{"horizontal_flip": true, "beta2": 0.99, "lr": 0.0023, "eps": 1e-08, "precondition_frequency": 32, "one_sided": false, "weight_decay": 0.1, "adamw_weight_decay_other_params": 0.01}
Rows from block 4 of the encoder, named by matrix and row number. Rows with one number belong to one neuron. Each number is 500 + 25 x the weight over its row's rms, rounded and kept within 0 to 999. All counts start at 0. Numbers have three digits each. After the name is the row's rms in percent of the matrix's.
# fc1: MLP up (encoder.blocks.4.mlp.fc1.weight, 384x128), inputs 0-127
# fc2: MLP down (encoder.blocks.4.mlp.fc2.weight, 128x384, transposed), outputs 0-127
fc1.261 097:494480481533493517493508500507478494502508486500502487536524509478527510482473517500506470462514527509459526511535531469481592493524466455471529496498490528501493492505506528494537506485484566541479491472531514534517474511483541488460467467474522464475487479511484490543534523457481470501485517473506464475523472491451507531478519543515491490507477504510469531504498476506550483492512
fc2.261 077:509523471498497486550519512547521542501497482498448459504487458460482476484494527479496488531517539501501552472458489517476481498486489513504560487526498528505502492503470482505499489488478452498471523518480523526517481550456494499506489488478516512526510526460501485480440505564517526491459450515506537498547504526497501494510515463486452489506509516537505508498512536509477492538509
fc1.262 091:467487514495488517507500503482508525531472470499495491530415585443496508473504479484518531520502506516511512488537497519476458531524496489525502510509515492505485489485503506496508501485493488540487530524482458493499497530506504503517495486458485518501503485524497527514497497480492493510497485554520507446511490489483515507517465428470516503526557507429536500542439475493518511493500
fc2.262 103:516515523463513501486498498490443531480505495489500500489516433492493527495490493484475454514457508530483494497485535533498497488506505556512502505486518474565519496452488520457565475468549495463484486466492489488482498490488507493467500534465527461492496501513509525493517519479510501486512530490455482498511511442455478551525516490507477518491468483484502512481516478528431490478513
fc1.263 095:489500484449561500538455542505498472495501506486495497492521475545509512471501505545468521461531516478515475487539460485460487493495499526528487503532524538524490521479490493523514485529503521476473523523472465478511474501514504498460505451494494486468460470513530509479529471487490466478464502434513504516492524473440503526477469506432498498492499492487525494504512487482464525500469
fc2.263 110:471542483523519477488503506538527504472513500500548494529541490537507515490508532470469472501508494501494481472483517495494469452489466477503509490469492502512468529500502504468480541494488504510474532474531464528517457477497491427499486537493480526485517505557521487473572512490508477508536518505500435482484493532517489504507454511507555476492527496499515496482490526508530552502465
fc1.264 092:466491474514538472508543501477513470522466504538481508469497501518493544489487485525524479486507467474488476526542463524490510515490524542483491413463509515491480507493510526508520492487495500534488490527485488474503484468477503533485464490515502491477492518501493507477464483469488501535501476469458442428497503482525489511521445483508507527488493451450514537477470487459491495508502
fc2.264 107:516498521498507502489502502519543522499511512485508490478451499505480523546494476522557497539480475511523518523492519523482497496505532499486578523496526509532452500462499533512511477492532511517500502502553553483511498510515464477506489525506472507575460508465483483503476513491457499461519537515531542462506521508473495494475514454500485491505507522525483522483526468533510549503546
fc1.265 095:477515503512504502520498509526502514473492489508516486507502482530480486509503571491497558489503487485504483513469471561531500476485472476534465507508509528495518528480499501506496518536496497497501515504487485475545483470490484470526506509560521506495512498543461473480510477507503518478426503529444535450496490510499469532516510527475431515518481492465522463565481522488473524523504
fc2.265 088:515491513465488423513516497498504449483477504515496494511531475477517514463533518464505496491461514545498524501496514457511494556526456508478505481509488443521452504498445473489501521483528509500505464488498487517467491562509492468475523483508535509505532492499541482521516481513462486487512506499509462536473508477526508502489471503435520502474483494491538518477519522482518458541514
fc1.266 103:523512487485538492548476472494468485501509502481499485494439486493522528509486542488548533488530497482512497507493479526489484484502466530524493519495467480487497513520477453475517512501492544478443495484435519493500489489484497546502481496474490513496488531496480506447482487511512492524503468519503534423489524510421500505479449439525491498516514487505545505533488510508497468500519
fc2.266 100:484472537491475473472489493505525501495526462533514513518492511476504517484488502515471483507458469478492501503495547473519507503464525452465477495455490486463468494526510460443518486480536492490514463539487497470499517438509481468486501512512505527517515504462459501543464511537465446539522490527479457473511512513506539474467506513479479517491501503485471518512480512496510567523514
fc1.267 112:493507493477531487454485528495467503531454481533477495482605466513494481479506515503486486514485487499487493483461472469505524463471551486472517480503491502485479488506484494443470508497510474511468501492498484518499485502500493491506483509487456491512525503503509483468472478502476538510517505556505559560517516472498506487546507472498504479506501493472474471479553517537457507459514
fc2.267 142:519528525469525513471502483507490529465511472471487473519539496506547481494471491490493454485480451515507503539519505546442503500496487507441480480495533462519508497494516539512516467496495499530536487486496495510484480464503527525490500503471483517454476528520550468529540495505507547526494557493509490484512423476522525522519524541509507514511482453528498481471497502525500494523498
fc1.268 096:488495494485478486523514518535497504455508527483521521516528504507520518492487462491513553542558511528502510512506499526493491486496539496499480497505525541504521478492487525530487518509470507515507497520502540485433468504496477476498484484487476516467505494526489501474511469528471500459456506466467503413467532452513564512535536499520541467507517529470535487502501485517470508502532
fc2.268 083:535504466464462545522496512489500502517465555472522497534508499509535489491541525485494507492511513539536491492519486535497460505506491493523482537481514466505523449464495510480505508489533480505524459490479470506539502503534480504557490507519509481506485519513533554485501457479494504522459510498498485505497538485463504437525481495485465492489548500487489551517474541557478515525490
fc1.269 097:516496531480501474500525509504510508524485460492512522491504498512484506500508529512529495539476504539515543523503467499559546521491515453524519519501516489541461483512532489500493512506491537543542481468556470536518508454474500511495500568488486481475470472484479517464501510494510518443466499461498534450540471511529488527510495501446520485483504529484471501491500516487479455517505
fc2.269 086:494467512517490514498507513503527475506473493494491516540512474490472472497545505533497514509452475500466527524457476528471505507465512495517479543509541438529487485524480464471439508481525515519486507500521498468544472527509515472492542492469526491498523518427549486532499493527515498471529505536516486464474463512494477503460476514499525473513473525490494506527492519449520503511469
fc1.270 123:494467481511455545526485491466495474522516480517506465501474525445492511495491502527520501462490502538516482496482473501510508502499503477516492474507474541508475487495517446519534483484509544511499479496468496499529541488496499537443485516495506485488503529498536503525495509500473545514485487429499440568527530488488509500449537455503461511489501474518497503535501459506498508535459
fc2.270 105:503486552521455487522469511454533510499493513494549502509496479485455500483489512511488489479489474516488507476480517495538498504560519501467535550472476541465489492517510489568495499476477493521534538530473547507490491474483471520532471509517519453490500536449520482455501493472491511506506535466497510556498474486535532534479502517486494509508478494488527483516511507460514456481508
fc1.271 104:474507503507509514585526507508512519491509491476496496505527547496501511543473476510435447442504508496465486496515479483474491479479472504476474485503512520517507481496506509509447493485488511482485443474494507475502508478510490532509511507543540518479474505492475466539495477482530526512513508480535515496475512484528492471470511451515440510491465520509471487556446504507468525496474
fc2.271 092:477495501528466488542524462495525496497524499474504544489520450481467460508484446501537489475546501516493502508513508512541444530480500530511540508511496512494481528537504505501519502481499481482523444506501450511515507494522492448474536481524511539520507528502472475492455514498516491447523492455517460507534472478530485493479461484510505511532494556526489467464492501496511462492488
fc1.272 084:514479454487465492511502446508508488522504494495493531471522524498482556502512512499510511518536533455502499508460520479481519502464463434513481482509508526503539472524545522486536479493534492478465521522480488472479504502500517514521522480499476478488508512502515491506514527552459490456568502482516505544495523483480504518469480497488531492474499459501495534512542535464446489465529
fc2.272 092:520463490524536495483474458518515475500505501479473487510508485517554518487525523540457468510515513524462465487540525494501508519468517509503477515450498484453480506543470506502525530471488488507518478486463543458537533504499528515528532458470484472490513511481504553558526538470488538476497499519480501494507523523539486491524479530483454505532502472508527506485466526515515493472475
fc1.273 105:516475495534451500478519514522512490493542484511462514517440557497511519481479491482480510469539462441469496518517514528495470493481509534479474496513522529484518480495536487510512522526510484480535511489464531451467507477521501508497502496504537540548494526496494491478484499473518472547517507536532526414472484499497504494516474528498489487494520497498511530459437502503513517511489
fc2.273 118:499458496454488489439534526515534488494518490509469494458496465483526445468484502496482521489526447499501478497482497533502532471510519511485448505488502518508521521496510462462499492474533492525535503507470467513510488502482536518487527541485472483469526523557573509492554503457499494482507547479519489482494496513487489501459490510514502526500466464510485463474496509524486499490547
fc1.274 104:513490501463499486475508500504520481495492512499502528471493471527470479482508575522504562500472550493528527487502440490505492477467482511554529552469508492473446514513501463474492531494475490520516456516516490514468514485502542482567507507544494517526527509498508489490495493518538504486488501510502484496510521480523489501480508501420512486491443511492502488496495516509468461526469
fc2.274 078:494474467482496499498486506518442492499506529505481460515500517511495492458516553508489491512467510463494471516487494479547560491455515506488521504514472519527478518516522433462556511498502523500524519544517491468523497479510479460471488475484454491484527484481509541482502507490466513429475505550530497488514493489490444510529494493491533486515487496465498479520488524499539534498476
fc1.275 096:516498546479476475506482478482476504522477535508498483460488501483514494487507595498538523498509486530518492480503494473510508518521492459523488554532501504494500546491537502486512517483499478491444527473545424512520503523530511516500510496543481499496497537474497545505541490509533542523502496500460507504520511512549475508530514457497531508524547512486528490546504479490494489502517
fc2.275 106:517477475487550464491515502514458501505526513497468529480526467542515536487481557466471532509474525493530529500495501515521518500501521500455500447451504519470494494521485488505494523499495491517483515514431502430470463477505497512517499516453496518468503504514490484510497491532520519542520500580497488519482511506538534502499524506519524514496514520501511495530493573488493492532516
fc1.276 095:462500553543502465526536459541494498522511531536493504513496532513503481514491533482524477538473513460529484495465496508488500497519483476472513459509512508497502511519492492525517519496520524501519514457535491529476517509572506555504536488504505487488503483494511514520530501476492504500533481430481499492482465511549515457484539536514550498486468529468444477501483504507505524532477
fc2.276 095:510546485497515522492509529497532465490537493482500562493493524518537451510489527539482503497554510533547487487522490517492518509509514517538533504516499537540505508518479491460506468540506510509501519523533482543496501525497559514537532520533537473498567543509512521457496502477519515514555478511501492497516501481503527552488518466498533470509493510528507495532514495475496470508523
fc1.277 082:501491484514506497505484486509543517507493456445466524475492485561495465475525554529535496485494478473513498488521518454488476538461504502507505486554513515464507480516557496487499506492496485520483510514472526532534518487480494492491516485497502533545485491547460547511519510565513467466495463517487454533475514518530488493471494485508511501453501487541528494493525529511543500474507
fc2.277 094:515489504464486517510529538471428486502540505543491517508493486485526486498487500511488488521489487478487490517476504532477508533504551471476508514525468506537479467512494503506547506525494462477485487499534459501498476484527503493493483538522509521462479544484525461499453477492476508484481497494540552520480510453504495507532495536480456468504490516486454519513466509453514439543471
fc1.278 082:492482495549569468510512494525503507490505473510502519510473494502513501561490478498516532518579502496503502508521506462500494525521456532482472520552483523530514530480464494500436497493532539492466510514508522543496503519474548522505501519487508519523480515461505499488477509476502475455464499486513459519535506527472496460515473492515492534484541516522521471502516538491514487456504
fc2.278 101:498509482479448498455513532514461516506475474511448490482505503546489556476466509476503508461534487507518515494507508502506513485531489452512527460525543487490512460534477502508523557483477533492500505493502480489570475496508478513500522492553512490469475508481514496526497510504504515514482530534505540502446497477499483484520525486490454465493477504478528531504486506444480554477501
fc1.279 109:470517497489499477459518458524518490534474485489480477480462553477524514513533533493475500524506448504529489473508528468484503487486481560550476517489527428534496463490519530469524522486514518542453521484495451500539486503472512523477480492470465489489512479521517547508496504468505509489531516522501478493515512483499494523513493558506505485547506504496531502524497473452474493480514
fc2.279 093:506520493518494512510473514472460505497520465526504506482457498540459515481504525535521515501508520516515510513513495480444478468482507494422521475471518531492519464539499494459506467510495485508505480493478507452500494449560506505534486473483473488507453498479501504543493524476485519469493531497515509479525477519567511502526534489480475479462514525474521495512546525488517556478496
fc1.280 111:466481516514487503475486538495507473493524447537499454511499521510510521477483478518574529495489550483507483531538476486487536526512478521520536495476496509442471478483500482483457458461485547506474500524457474487499520485467497458502502532526517511500475472489515497455491502466473481499548491496512497524493506488496497471528472504519439486503508507512480504476503466455521521458475
fc2.280 123:502518500467530500489453518493518509493504513514501473532478495552518506542518466503527499483496501520493504476468486507526499461484487485441483434447508537510509491523576505503514499520495508469482500490503483421507543486455502483552520475524508534504498481506487473544510483527509479496517482521530532480487504474466507468502498551509495473461493495530503488480497473524497550508514
fc1.281 114:508492513478521490543477485472518537500502506459522472473571441529496478498511499518488499503496576461480526490507523488519537490458526505496521544457517496515495492487504497457466535513492521493517504497492496497526443500484484479504503482517507527515492502508484501510508521539529515464468535504517576523508477475492495484523474490504471498483511497546439507490520518544474524533489
fc2.281 143:531471534524503515505489519511516479512511499500501515460524504512504473467504509506490486487461530526517484536493493496463472464525478514477524491508530510549519517509495536547490458479510538569490533495497455473502568500482506465517489492529519457476468496478517477521494496468511452517531546516494442514502481466529527475499515489459470492494496502433510510507508537538483497504498
fc1.282 091:441477541539489532487489515514466496480474487507531498533485496487497491516491500552459524495484514509508477520492489513503537482474483552518502484502424494490507530520509519453525509494493533501480516547463479457502508539504510425522529470438489480516485536505515489503504507545511498490473467493510467498498526481540497483490513522478499476490497512489519494524554554502500480480507
fc2.282 086:492517480493485466451457524487502515496500482542482496457469473490514484523465536520516523463552537505540512468510473518466491502482464494537490490533538494510495462505494507510511497527560513494517446519520491494520508484503486434528532508474511506467477522439510497484498484484511497509454530554515537508453501497473527506527476473476494522502515484529506459507469514501513467510494
fc1.283 105:497494500507485491541480486487439512484527498499515473513489567465494525517483557525451462494520490497520499465476494546474533558506481494496536558564485540496473497525487486492515523502510528543482503487501498482478549497483522485548492500524487482473520494541483489497526490554483495467538501490496494500533488488494510447498454503491508518493490477489506483492461487507492466527501
fc2.283 112:549509459535518521499500499472549489558495506511490530491499454488554501524476462501532474532488506514495519518482524483474456491508511498516499483549501445499504544470493462506475508490518480467509481502532504489488491539518520488471476475537526536504470503511486540524536496464554490510456504475456516516506461490510468522471490470486506496497482528484503487533493523475517481444476
fc1.284 094:465512511533511503535495546512537491511485475475532484449500534479476512495481472503459461480533496464503477471528512475548513500495505538493476472474517547474472523493529469508521470477504427516495540547504477460515513505531515502490527502507499464493518532488518528457515468454464488494510496473493467494528518490528487492548525482496502525486524495486515533477472504472517509547485
fc2.284 089:491480503521500476537472491489451559522455490453475483518526499471503483529512534475499481514485492562443539488514506562546523510503513494509516522534531499501510448515468451483502515537496494490502495505516480549499522469502509490464493496514519492514522511457521500473458514546475481524481539514489539499518512501502446495476483508468551513529495524491501476526487482495504486502510
fc1.285 109:484505530476470498481509460497539478517536515553520498489444525500501512503513500480506510505484528521504511487509489525496547510532552541497515555509493489501541433509506500510501485500476506503501482467532522520487472501480532481466490461550504503491476485493490502501472502511417473458506529506464485469513471487522501499521462502520486526472510471502458559495488501541546487492475
fc2.285 100:501554453545515536497512481528477500466545507503480505483476520498492488498498458539467502510497572513509491514491544500514472448501466511515507457508493518501479531511507465475468504492528486479536474470468516493483503494509530541544504495435521560480452514504496477502508511471522490496481496513485478481452491496525537481494508489518470514483490500535500524454511555489488506490478