A small image VQ-VAE, trained from scratch: encoder activation gelu.
Rows from block 9 of the encoder of a small image VQ-VAE, named by matrix and row number. Rows with one number belong to one neuron. Each number is 128 + 32 x the weight over its row's rms, rounded and kept within 0 to 255. All counts start at 0. Numbers have three digits each.
After each neuron's rows are labels from the 100 images, of 14848, where the neuron reaches its highest value: "top examples" is what is common among them. Only what is clearly more common there than usual is listed. The data: photos with spoken descriptions (Open Images, Localized Narratives). In brackets: how many of the 100.
# fc1: MLP up (encoder.blocks.9.mlp.fc1.weight, 768x256), inputs 0-255
# fc2: MLP down (encoder.blocks.9.mlp.fc2.weight, 256x768, transposed), outputs 0-255

fc1.362:141123155126090108126132115141131104146128177098103163094130096113149089113031163149109159124162116058091075140194097097204110125098170083058159102106121127123100133091148117092119132109174127102200132050117122135108116077137132134098138136124157162153136117120117143170131095097157099084136094112151053119147140073119129117129179131150161087132158161095136120153162080137155120103139162205123065168105110099160148082050090120113152121089083144129136131192125098130133111157073105096105122090084116055122124126163155092128153091081135090101144176156122147117159211124141080072156119156112115148093159085053110095118175082088095084125130112136101149144107146116120109176117125146090149122035152105087094167093131084113132097128176201153125151116109095159164118127111088
fc2.362:103090137151140137127138132067113156137098118137128151106168179168157101162073108147107107074069042175177125173094154134113120090147151127102119179136101101193137126121151119169131155163141119146094078092141088157105100125088095143146104108108105179155160101065170090123071074122153172097134121109187136134170143166146100137157079123153127151137125114087071177170131149101083137126042181165109147155164130102203196112134150161132091117173133117087067147170104129152091152118096061141167138143154144056146207076071152081103116106147085149115159102142091169149153130097137151157141117138112127109150115119126135063181094099095158133104094120097095118168083136145179160143155106164158195079136082180138121159096066114118130107089110108146115121096170115149082119141142144
top examples: text has "dark" (25)

fc1.13:139133105085109103089093182148158106137139108164140155094129137106091166085152079136128127119093199129078169090084075152056138135075085156150104083184094100157112115156193109121123074102139156136138115160113143113134108232117087041098130133140165189100097099109131123180106090076154111095097108195146062139104116072127105115117137117157144152099110120111159140085085088103083144105149127119133183147140093123136140115173107120129118118100051122134137114103157129060137111091104116094130120121090136117158162110099060125130121150128131158086128147138100140105096120113130130122094113090113188142088107119158140124134159130107206100132176118124166095100143111151116057177079110141097127092204167133144087069121164068115129066042168115108175144115102157087124153100105066
fc2.13:127162141103155147113149094133117143064176065162130166113143194149160144157176119203048119195095140077092151149141108068098130138131172113103128126107100140136153077135138100104177115161129084153138152137153108145138122111119110108163148136109095113146155136153115155152155194138157149163093201108138168161155093109141101112126128151115191176146171126070120175139073085135130125121172186090082070097175130105091093140099095131096113112126094121140147168140112105111108153124126123144120157154053146100078131110152103109128176166134168093163164035105135129134135139074133151150135085151156096111255160153155132162131037126121065148108121188059134131135118097132167120105129106179120116102134121142120139138152138102151139164144139107067112140087146121077113107182110121
top examples: text has "dark" (29)

fc1.351:094136128081157144110166116096189117161161084093112143139092038124128157131103172088197149116121112135162092083137110134102128171083111116122128110070184129093142130144112163088112070122102107105154121109105101183196119227129126145086104114152121037133144156084163086111122099120128074097068053156110112172107113131089126101161093123152107155138133118159128091130149133114119115151123079162161134102128067131152130128172157167070081149096149107103128092120111080109096126137108182143092078170179122144111121177124149078135088138116087130109125116106150171100162101150131120134092149090157185150102108176091096053169094108117086105104154100171134093143125083130093119141116149169071119113057108148156094104083109183132124182070102126118149061153063098161088169162140138
fc2.351:156105139173103092096117097142081130094155182163125079145152158157159140071157093089111129118100018155122162112138178099120105092125092164140099157053165136131110146160137123127165148092078131102149090120154071106102122126149154105131067102112111098117132134103163145136177141096158168101133155159136156109152177133117129102141137123085200166141132107111099171101087125094112097087151183132086125110119145118038149215132134092117064179142139130150177157081095124110132124085114127142094158150122117110110083158161133146125127127144138128167139049099082142143067143097168176136193081159088165161137185073187123194110150092148127094122094097144122122122054159144163113109125096173208174091172115106104139161158110122134111114105092183127137168117119136127096087108188079
top examples: text has "dark" (36)

fc1.156:125145144137128104143134125157155110150165087181167099128117107119126163194160192157153162132065105088122158120091124174115148146149151150123089148226177114141093175143130177106159167147120116123165127120180126119104079092075163160173133145123089071150145138130068128127151106151111102077126124214182175129113087118156145104116112148132109149127082158197111120110170176158091167150156103100156197148129182096123157172136074137168097187079184073109118173073139163118147093107097158131122156128098171158174219147095163144139120122132140182167083176144065205179141093195109157093103114165099130100117158160129151119167137135178107137089092159108123109096091139099115107114154122144130139109155144077085185117106120116074164115148149179118126103148101128115106145124135168
fc2.156:110138091149121114162116190068122153180073131123084143094193109176130130141116114203151091121154119108176137148135171117132070163140106111153104138063105162159111145123165101159115126100133145151118138122115136123135095080140128086155145168107154175147136118113115118094126161147124157122102149174100120142160129180146120113125115181111127126085088122133135143151124168144097097117230149131114130165087134130194178126119126126162112136159153119105117118052135098133169165130140152163131167102161122132150172038149235165111128113146133151127041138081093204135190109107144061141177060129080185178174110090123128115165131149120139076159148106060175165158153108153177193081116138094139100142117139159147166074173113153199126135158119105120080148092112140088149085152107129
top examples: text has "sky" (57)

fc1.677:110129115095091101127138085139141114133148147136121115107186111144190155110098131105138116120120138075129102037123115146127121161160132120112169105104084097103125091126117110104192111099140162116136117107112120140091096116121154106098130152219113145155138150122132144097147067060178058104061134143125062118174126131163089127077111121132165087146133128151136101080127129155150163069117123170176161189124132136192086144103080147164160106057154129091142207101128122152142078129167126067118069094130173133102159110108168110125160112066116094136111146146109158089206095068096081149046121108130166124147152120128122146139171158136130102102140138159112034129051101103130093135130080121212170123128148100109105142152163115093122076066136096096148187093079134143152112165096140
fc2.677:132163128168133110116158098137131093099134062181100127108162131110114130113171143115067182166128071135173138186059121134129163126110114196081151085099078185135098086151128116154166159102091037131129107112130177100100102162155102205144104116085165147112124101138115145160150068165145145110139164072126144074055142140092153132146097196094175125139151190126117121134145109078148135094153136069102109100118158137109072152099152089094137103104152027141135113048103151084114158196118135143134162174094115130103230109112105153124120105097139142137115065118103142114153076125124130108166148124102150080210154144117160126166141125098137152147109115129147152123169136127196119106130126159118098119114138120127136118143100133111105164181203136170054112169117102104108118151155114
top examples: text has "dark" (31)

fc1.570:140124144123136104155091113169103103118148115097136086147136123154112127159130130093150122126112174135119128172049128102123084140097167135130146157229121177194097143123176148134103152128117046143096146108107185101094108119108159123104091138163130104097161063159124122111118127183115143175054119084148099174087113126088127118104094159187116182136130130165133149144138115135172114134089170149191065127112095130122105106158163077148094207185148102118108088100140100177100162143101128140096130028154171219108092145159154134140140154088132123125152140074092093125118159166044155127140134174153101118145119122110114156106153125129151160125122096166165191130106145123124131090075132163163111178061096176162151150127149110154210194101168163116122173104078138134116117072094101
fc2.570:129066132134139142154158180087135139132082106175115137154090109109106108119105143107131122212127172101174158112175148162117131152168187114123105052155141091147097112109131088166138152151173110180123134086122105137064122144107096170216179098122086155083125198126161115098113112084140100092126145102103147152061110157094112116190168183067152114102134169121136063158161124159069141129125132156115174107112160161150186140138133112133136024179126186160155162073120179123136137175159124111150102139057095104092153199067145197081128113088133179131145109132076117194112101143177141103190122156161154125117100085091144122146123137145162115156096179074171120127171126106077119127112114142137159137135127156156130123104145146143119152140111158186126096135070117112138108133100146
top examples: text has "sky" (52)

fc1.110:109136142069083065055108063100106119167179137145082138143155126127124153121109126043154152151150080134159139080140128089113101138118141134108197095070033134131123150139105106106118111130133160120172106140120060133175098101128140098110113100199126143116169176091083126159095099118142063071058086123113135078187123145143111141103111127142127098175128143110108115103150124152127135093093089060104120150123134147117121157114211085156156129098079122160123186050102036104134108113156119118096145145140115119084158139140092108145133129102128044092109156175156200124148101095143181120110083124144202160124119151121125123112124139121140140062146095157142124060114052125116133091151068117137105107086143069106129107144091095125115131096144092106181140129096104163174138113146117
fc2.110:116133081089114144142173130127117136108100171171126184145168133123156085104131096108094119184108093100132154161135128076145122090110084093147133053104105106156061153170153117137165139118102118055130123144142143169101125142122141196119149136082167146118117161132159143142138106130151150011189107111144141142057112162162160078109156144084157143081099096123135127110110113147152066097107163125081166119116159127090175151093118115122079111134162060110113146072101102078128109136101154173129131153064091128169127171103153158142155128112107124145172133137066173139161106145142078144129106130098084177229138123180119237150152136151123176154114162083134125110061160146238146120130169137126141138161129109138191162113140092098124170144092167092157135150156136113115123139111092
top examples: text has "dark" (28)

fc1.20:129143053113073125144135083127153084159091145169150146113107112108160135083185114195098082129161118066117116097161094138141088182137134113084051153164127066114141125114128088151138147161118192161107163110124098085112099173108092128084127130170158152104126088090125100130147127121229112100122146194064151106132134178119153147150095115118128126134061118135138118157123103141138155092166136134109168100139140148136081127117085124106111097128089189057090150115090148135155077146183118139144158111113088097170112120097068096081087121146084135119173101096116134187102188158150152171081141143058155100092118153073132123154154077102148091126090109088126052196082108092112112053101107084130131111112120119126139112131087127148068085121153173098197122115144104120190116138134157
fc2.20:156172140137126093152084155114114143119100175114155181131169140101151071212155098067164135166088144079194098130115127126137092083129155152222086079059141189192112170132120123134110131099096126101101113131141137123129101167145092166126082114112096097089121187083099154121111113163118099134121090154186154163111137158114181096162156141095152097089126136212152125134040089104148142148080140100136093150125176112149127127121115135127124137068172126119209124104134145069090177066101126132110079073141116118152136136149166182164199128156135166071135150115106155100157115101118039125133107106149131087145115124105155124144174144171183141122152119116141125148130158125106103124108161098135099163140123168139121155164166131141115111099169122094128113074127105123218145138042106
top examples: text has "dark" (25)

fc1.279:087084135191129123077110172120117096120104153147112135124119084124098162100141147055160155107157162120071096063148086144084087086101110108122100158173079101183089099085176133092154111168148143139094129085130150161145100115120120179186191152128135112121120092138136135074165072081111131148136090152138113178130132100179164104144063083097097131135144127087094110119138113098112086111081133105127160134129102142141127158131150121165138132182045087121082151149118049107147103209114196139144146086139103105135144106119131126130141137108160132099114102070138018162088140138157159160109123111123074105120119138119134103142100183122143071146071081105144105135165098113146136173122171118140123164209174112107104153138090123147156128111194144140109115174207128139136087156035143
fc2.279:080149121138142103035140164173120130161115099130146099143157072078105128120145138052183135118174141096202137100122085089089141121101108191145227148119144094138166167110067202090141136102159095157075161120145146112202127106130117152082136110110161138131172126113163124088176116149095103146131113095118094121125136101080115101148136152108135074125132109104135125136114127171152143097091116184101151146109172153107128091146139124055157078180121153131109094118139095115125098159162112140216120093097119086132159065145082124106101098136179144120085160009171136113088094153126079147096130110103133131106172143148112137136082169086138126153107162094118138118152140083123126104083107161181135164100110172121114125124107092104085115075121096187093119142186114101121049091093112
top examples: text has "man" (29)

fc1.10:129106159197109126085115148092140127114125122141147074125138094075135133172123149068126169133112103095075130074090114114023100142126145107157164108087072128088129100097122103177135116149156143137143146088136188094188102134111121173121066107164099078108153063132148186071126080179130123147102120091110158122094172066129113133153076096081196122149113095051145123176171112148114101068103144131125139109130132103106156174141166175131176108168049110162096077102100101147162114147107152106139162064105102140188048078134127168112179154112134135115115145142134093135090163087130142172148143161096063108114108102126135098106126170089138085100128121114068113108126078134092132123123141098089111151125115147126172124145140119132135092114140188088077115152214124115112125069094088
fc2.10:122142081091214132078103173146131136153161108125140154147167106125137166184165133066146077144084057181131108118132095128134136150108133139166088103115105145140107137108145056078113161156145142160118086115109191126165117127080066127193137124134076141119145075148137077173106148120144075073143097121165170095173192140119181126174167144147106102164136110114092104128122123096202115147122163122144097137113117121110115112103124079099073065114113139077150211139114133091110096080121104180123113118140114123131217175132130128112114141118143104071190132095153171158137129091121081119096113119132131122199117136143129134171084147150129164182149194149146170099160094156172181124121153163073143131071137144090102051123076162156119128097166083155132094135115117146059163133089124
top examples: text has "man" (31)

fc1.684:122108181143131117093103112122109082131121134167146103110142114174153107197155105194127148170113101139104080069091128119091058107124187146153105122118174156021126130121108080106128095123110118157161173106131114158131127065143139120105156119127116108104163089097106151169183077135147084110091169115095086089079119170120118100109154116118170172142086186115174073159189154138094186109128133091100103152086104084135132144117170117100120138130105119125064191130106102130142142058105169118101160100102134202176103072075092109116105129108089110134113127146054187137140129111105114104101109164088175154146146066111093149106064075167104098098150133151119125126091064112095090155107111116098151086152148164166088075150055165112149129142114179091144078116113113119144143066133132
fc2.684:156114164050135151116089119121136030204099063174111158123137135117114132141147135178181110096150130137120103110114072078111118078119089116109170121026092085112185209116092133134123107128134173058110141106143093125122123126091107098116151139121118142106139133122110128091144137152111180081130138106153132118181186085082092139148079085140082163109096088149139132121050144138157143134101130136108155157162102118081125097135127068110097141099112118098171152126137153134111085121143108125107111164160121114110075114118130114122117110117170136129133132165194087084123151103064216152106134137124106133094146118176135105116168115109133149078076127104156109140065182172118114084130084098168100112137150105150156126145203100082168084113109077163055130130160133149073151147027138
top examples: text has "dark" (31); text has "lights" (26)

fc1.378:125235178128191112108149122095125139114128146133136133181087178155132107117127136141118115126125055095163072059100133111154104164169156132157135133089169132125154143111099109115136173135134148154159126087109118115126157141076141136121153136118152116089071121098128158153140154121106103110141205113155098179157128095113120084074151205151217074159140124159136132106089150103101121145093130134128079166129112129122244145079072141111146165090163159138102180223091148106123094055154122120097129109131157085130154175125169148182113104105109109128139105095155230130129147177134127149101131111094134131135074076167080166158147137130092113120145119038158099129076144119107116053097133104123168159141131098103146144186127070111170123162111160093143152113129104103140136099145116
fc2.378:120101116122169123156111060097172176123143176174148087166138151173167163129150134096162136151140199160120170104080127070126193105146055127095066141131108095123114237114132141150162141097147193096128113121082108116062119143141101141156108141093103149143124146136106139156125140121162125146152105105183146163170202173134120125129182120138088105210092139101133124175049192070117127138195133114150127160150155125145116146147224101178126076176135160103129118214142116116129144178102093125128073137119132149155121129073131097133136112148095142161149164074098161138149133113097192114156092113127095140134149154126123117119112052136109203124148174098091157094137105141105178144131110107139161098142102129129117111074139102094053136092154153124165131139194139154136134123148145
top examples: text has "grass" (26)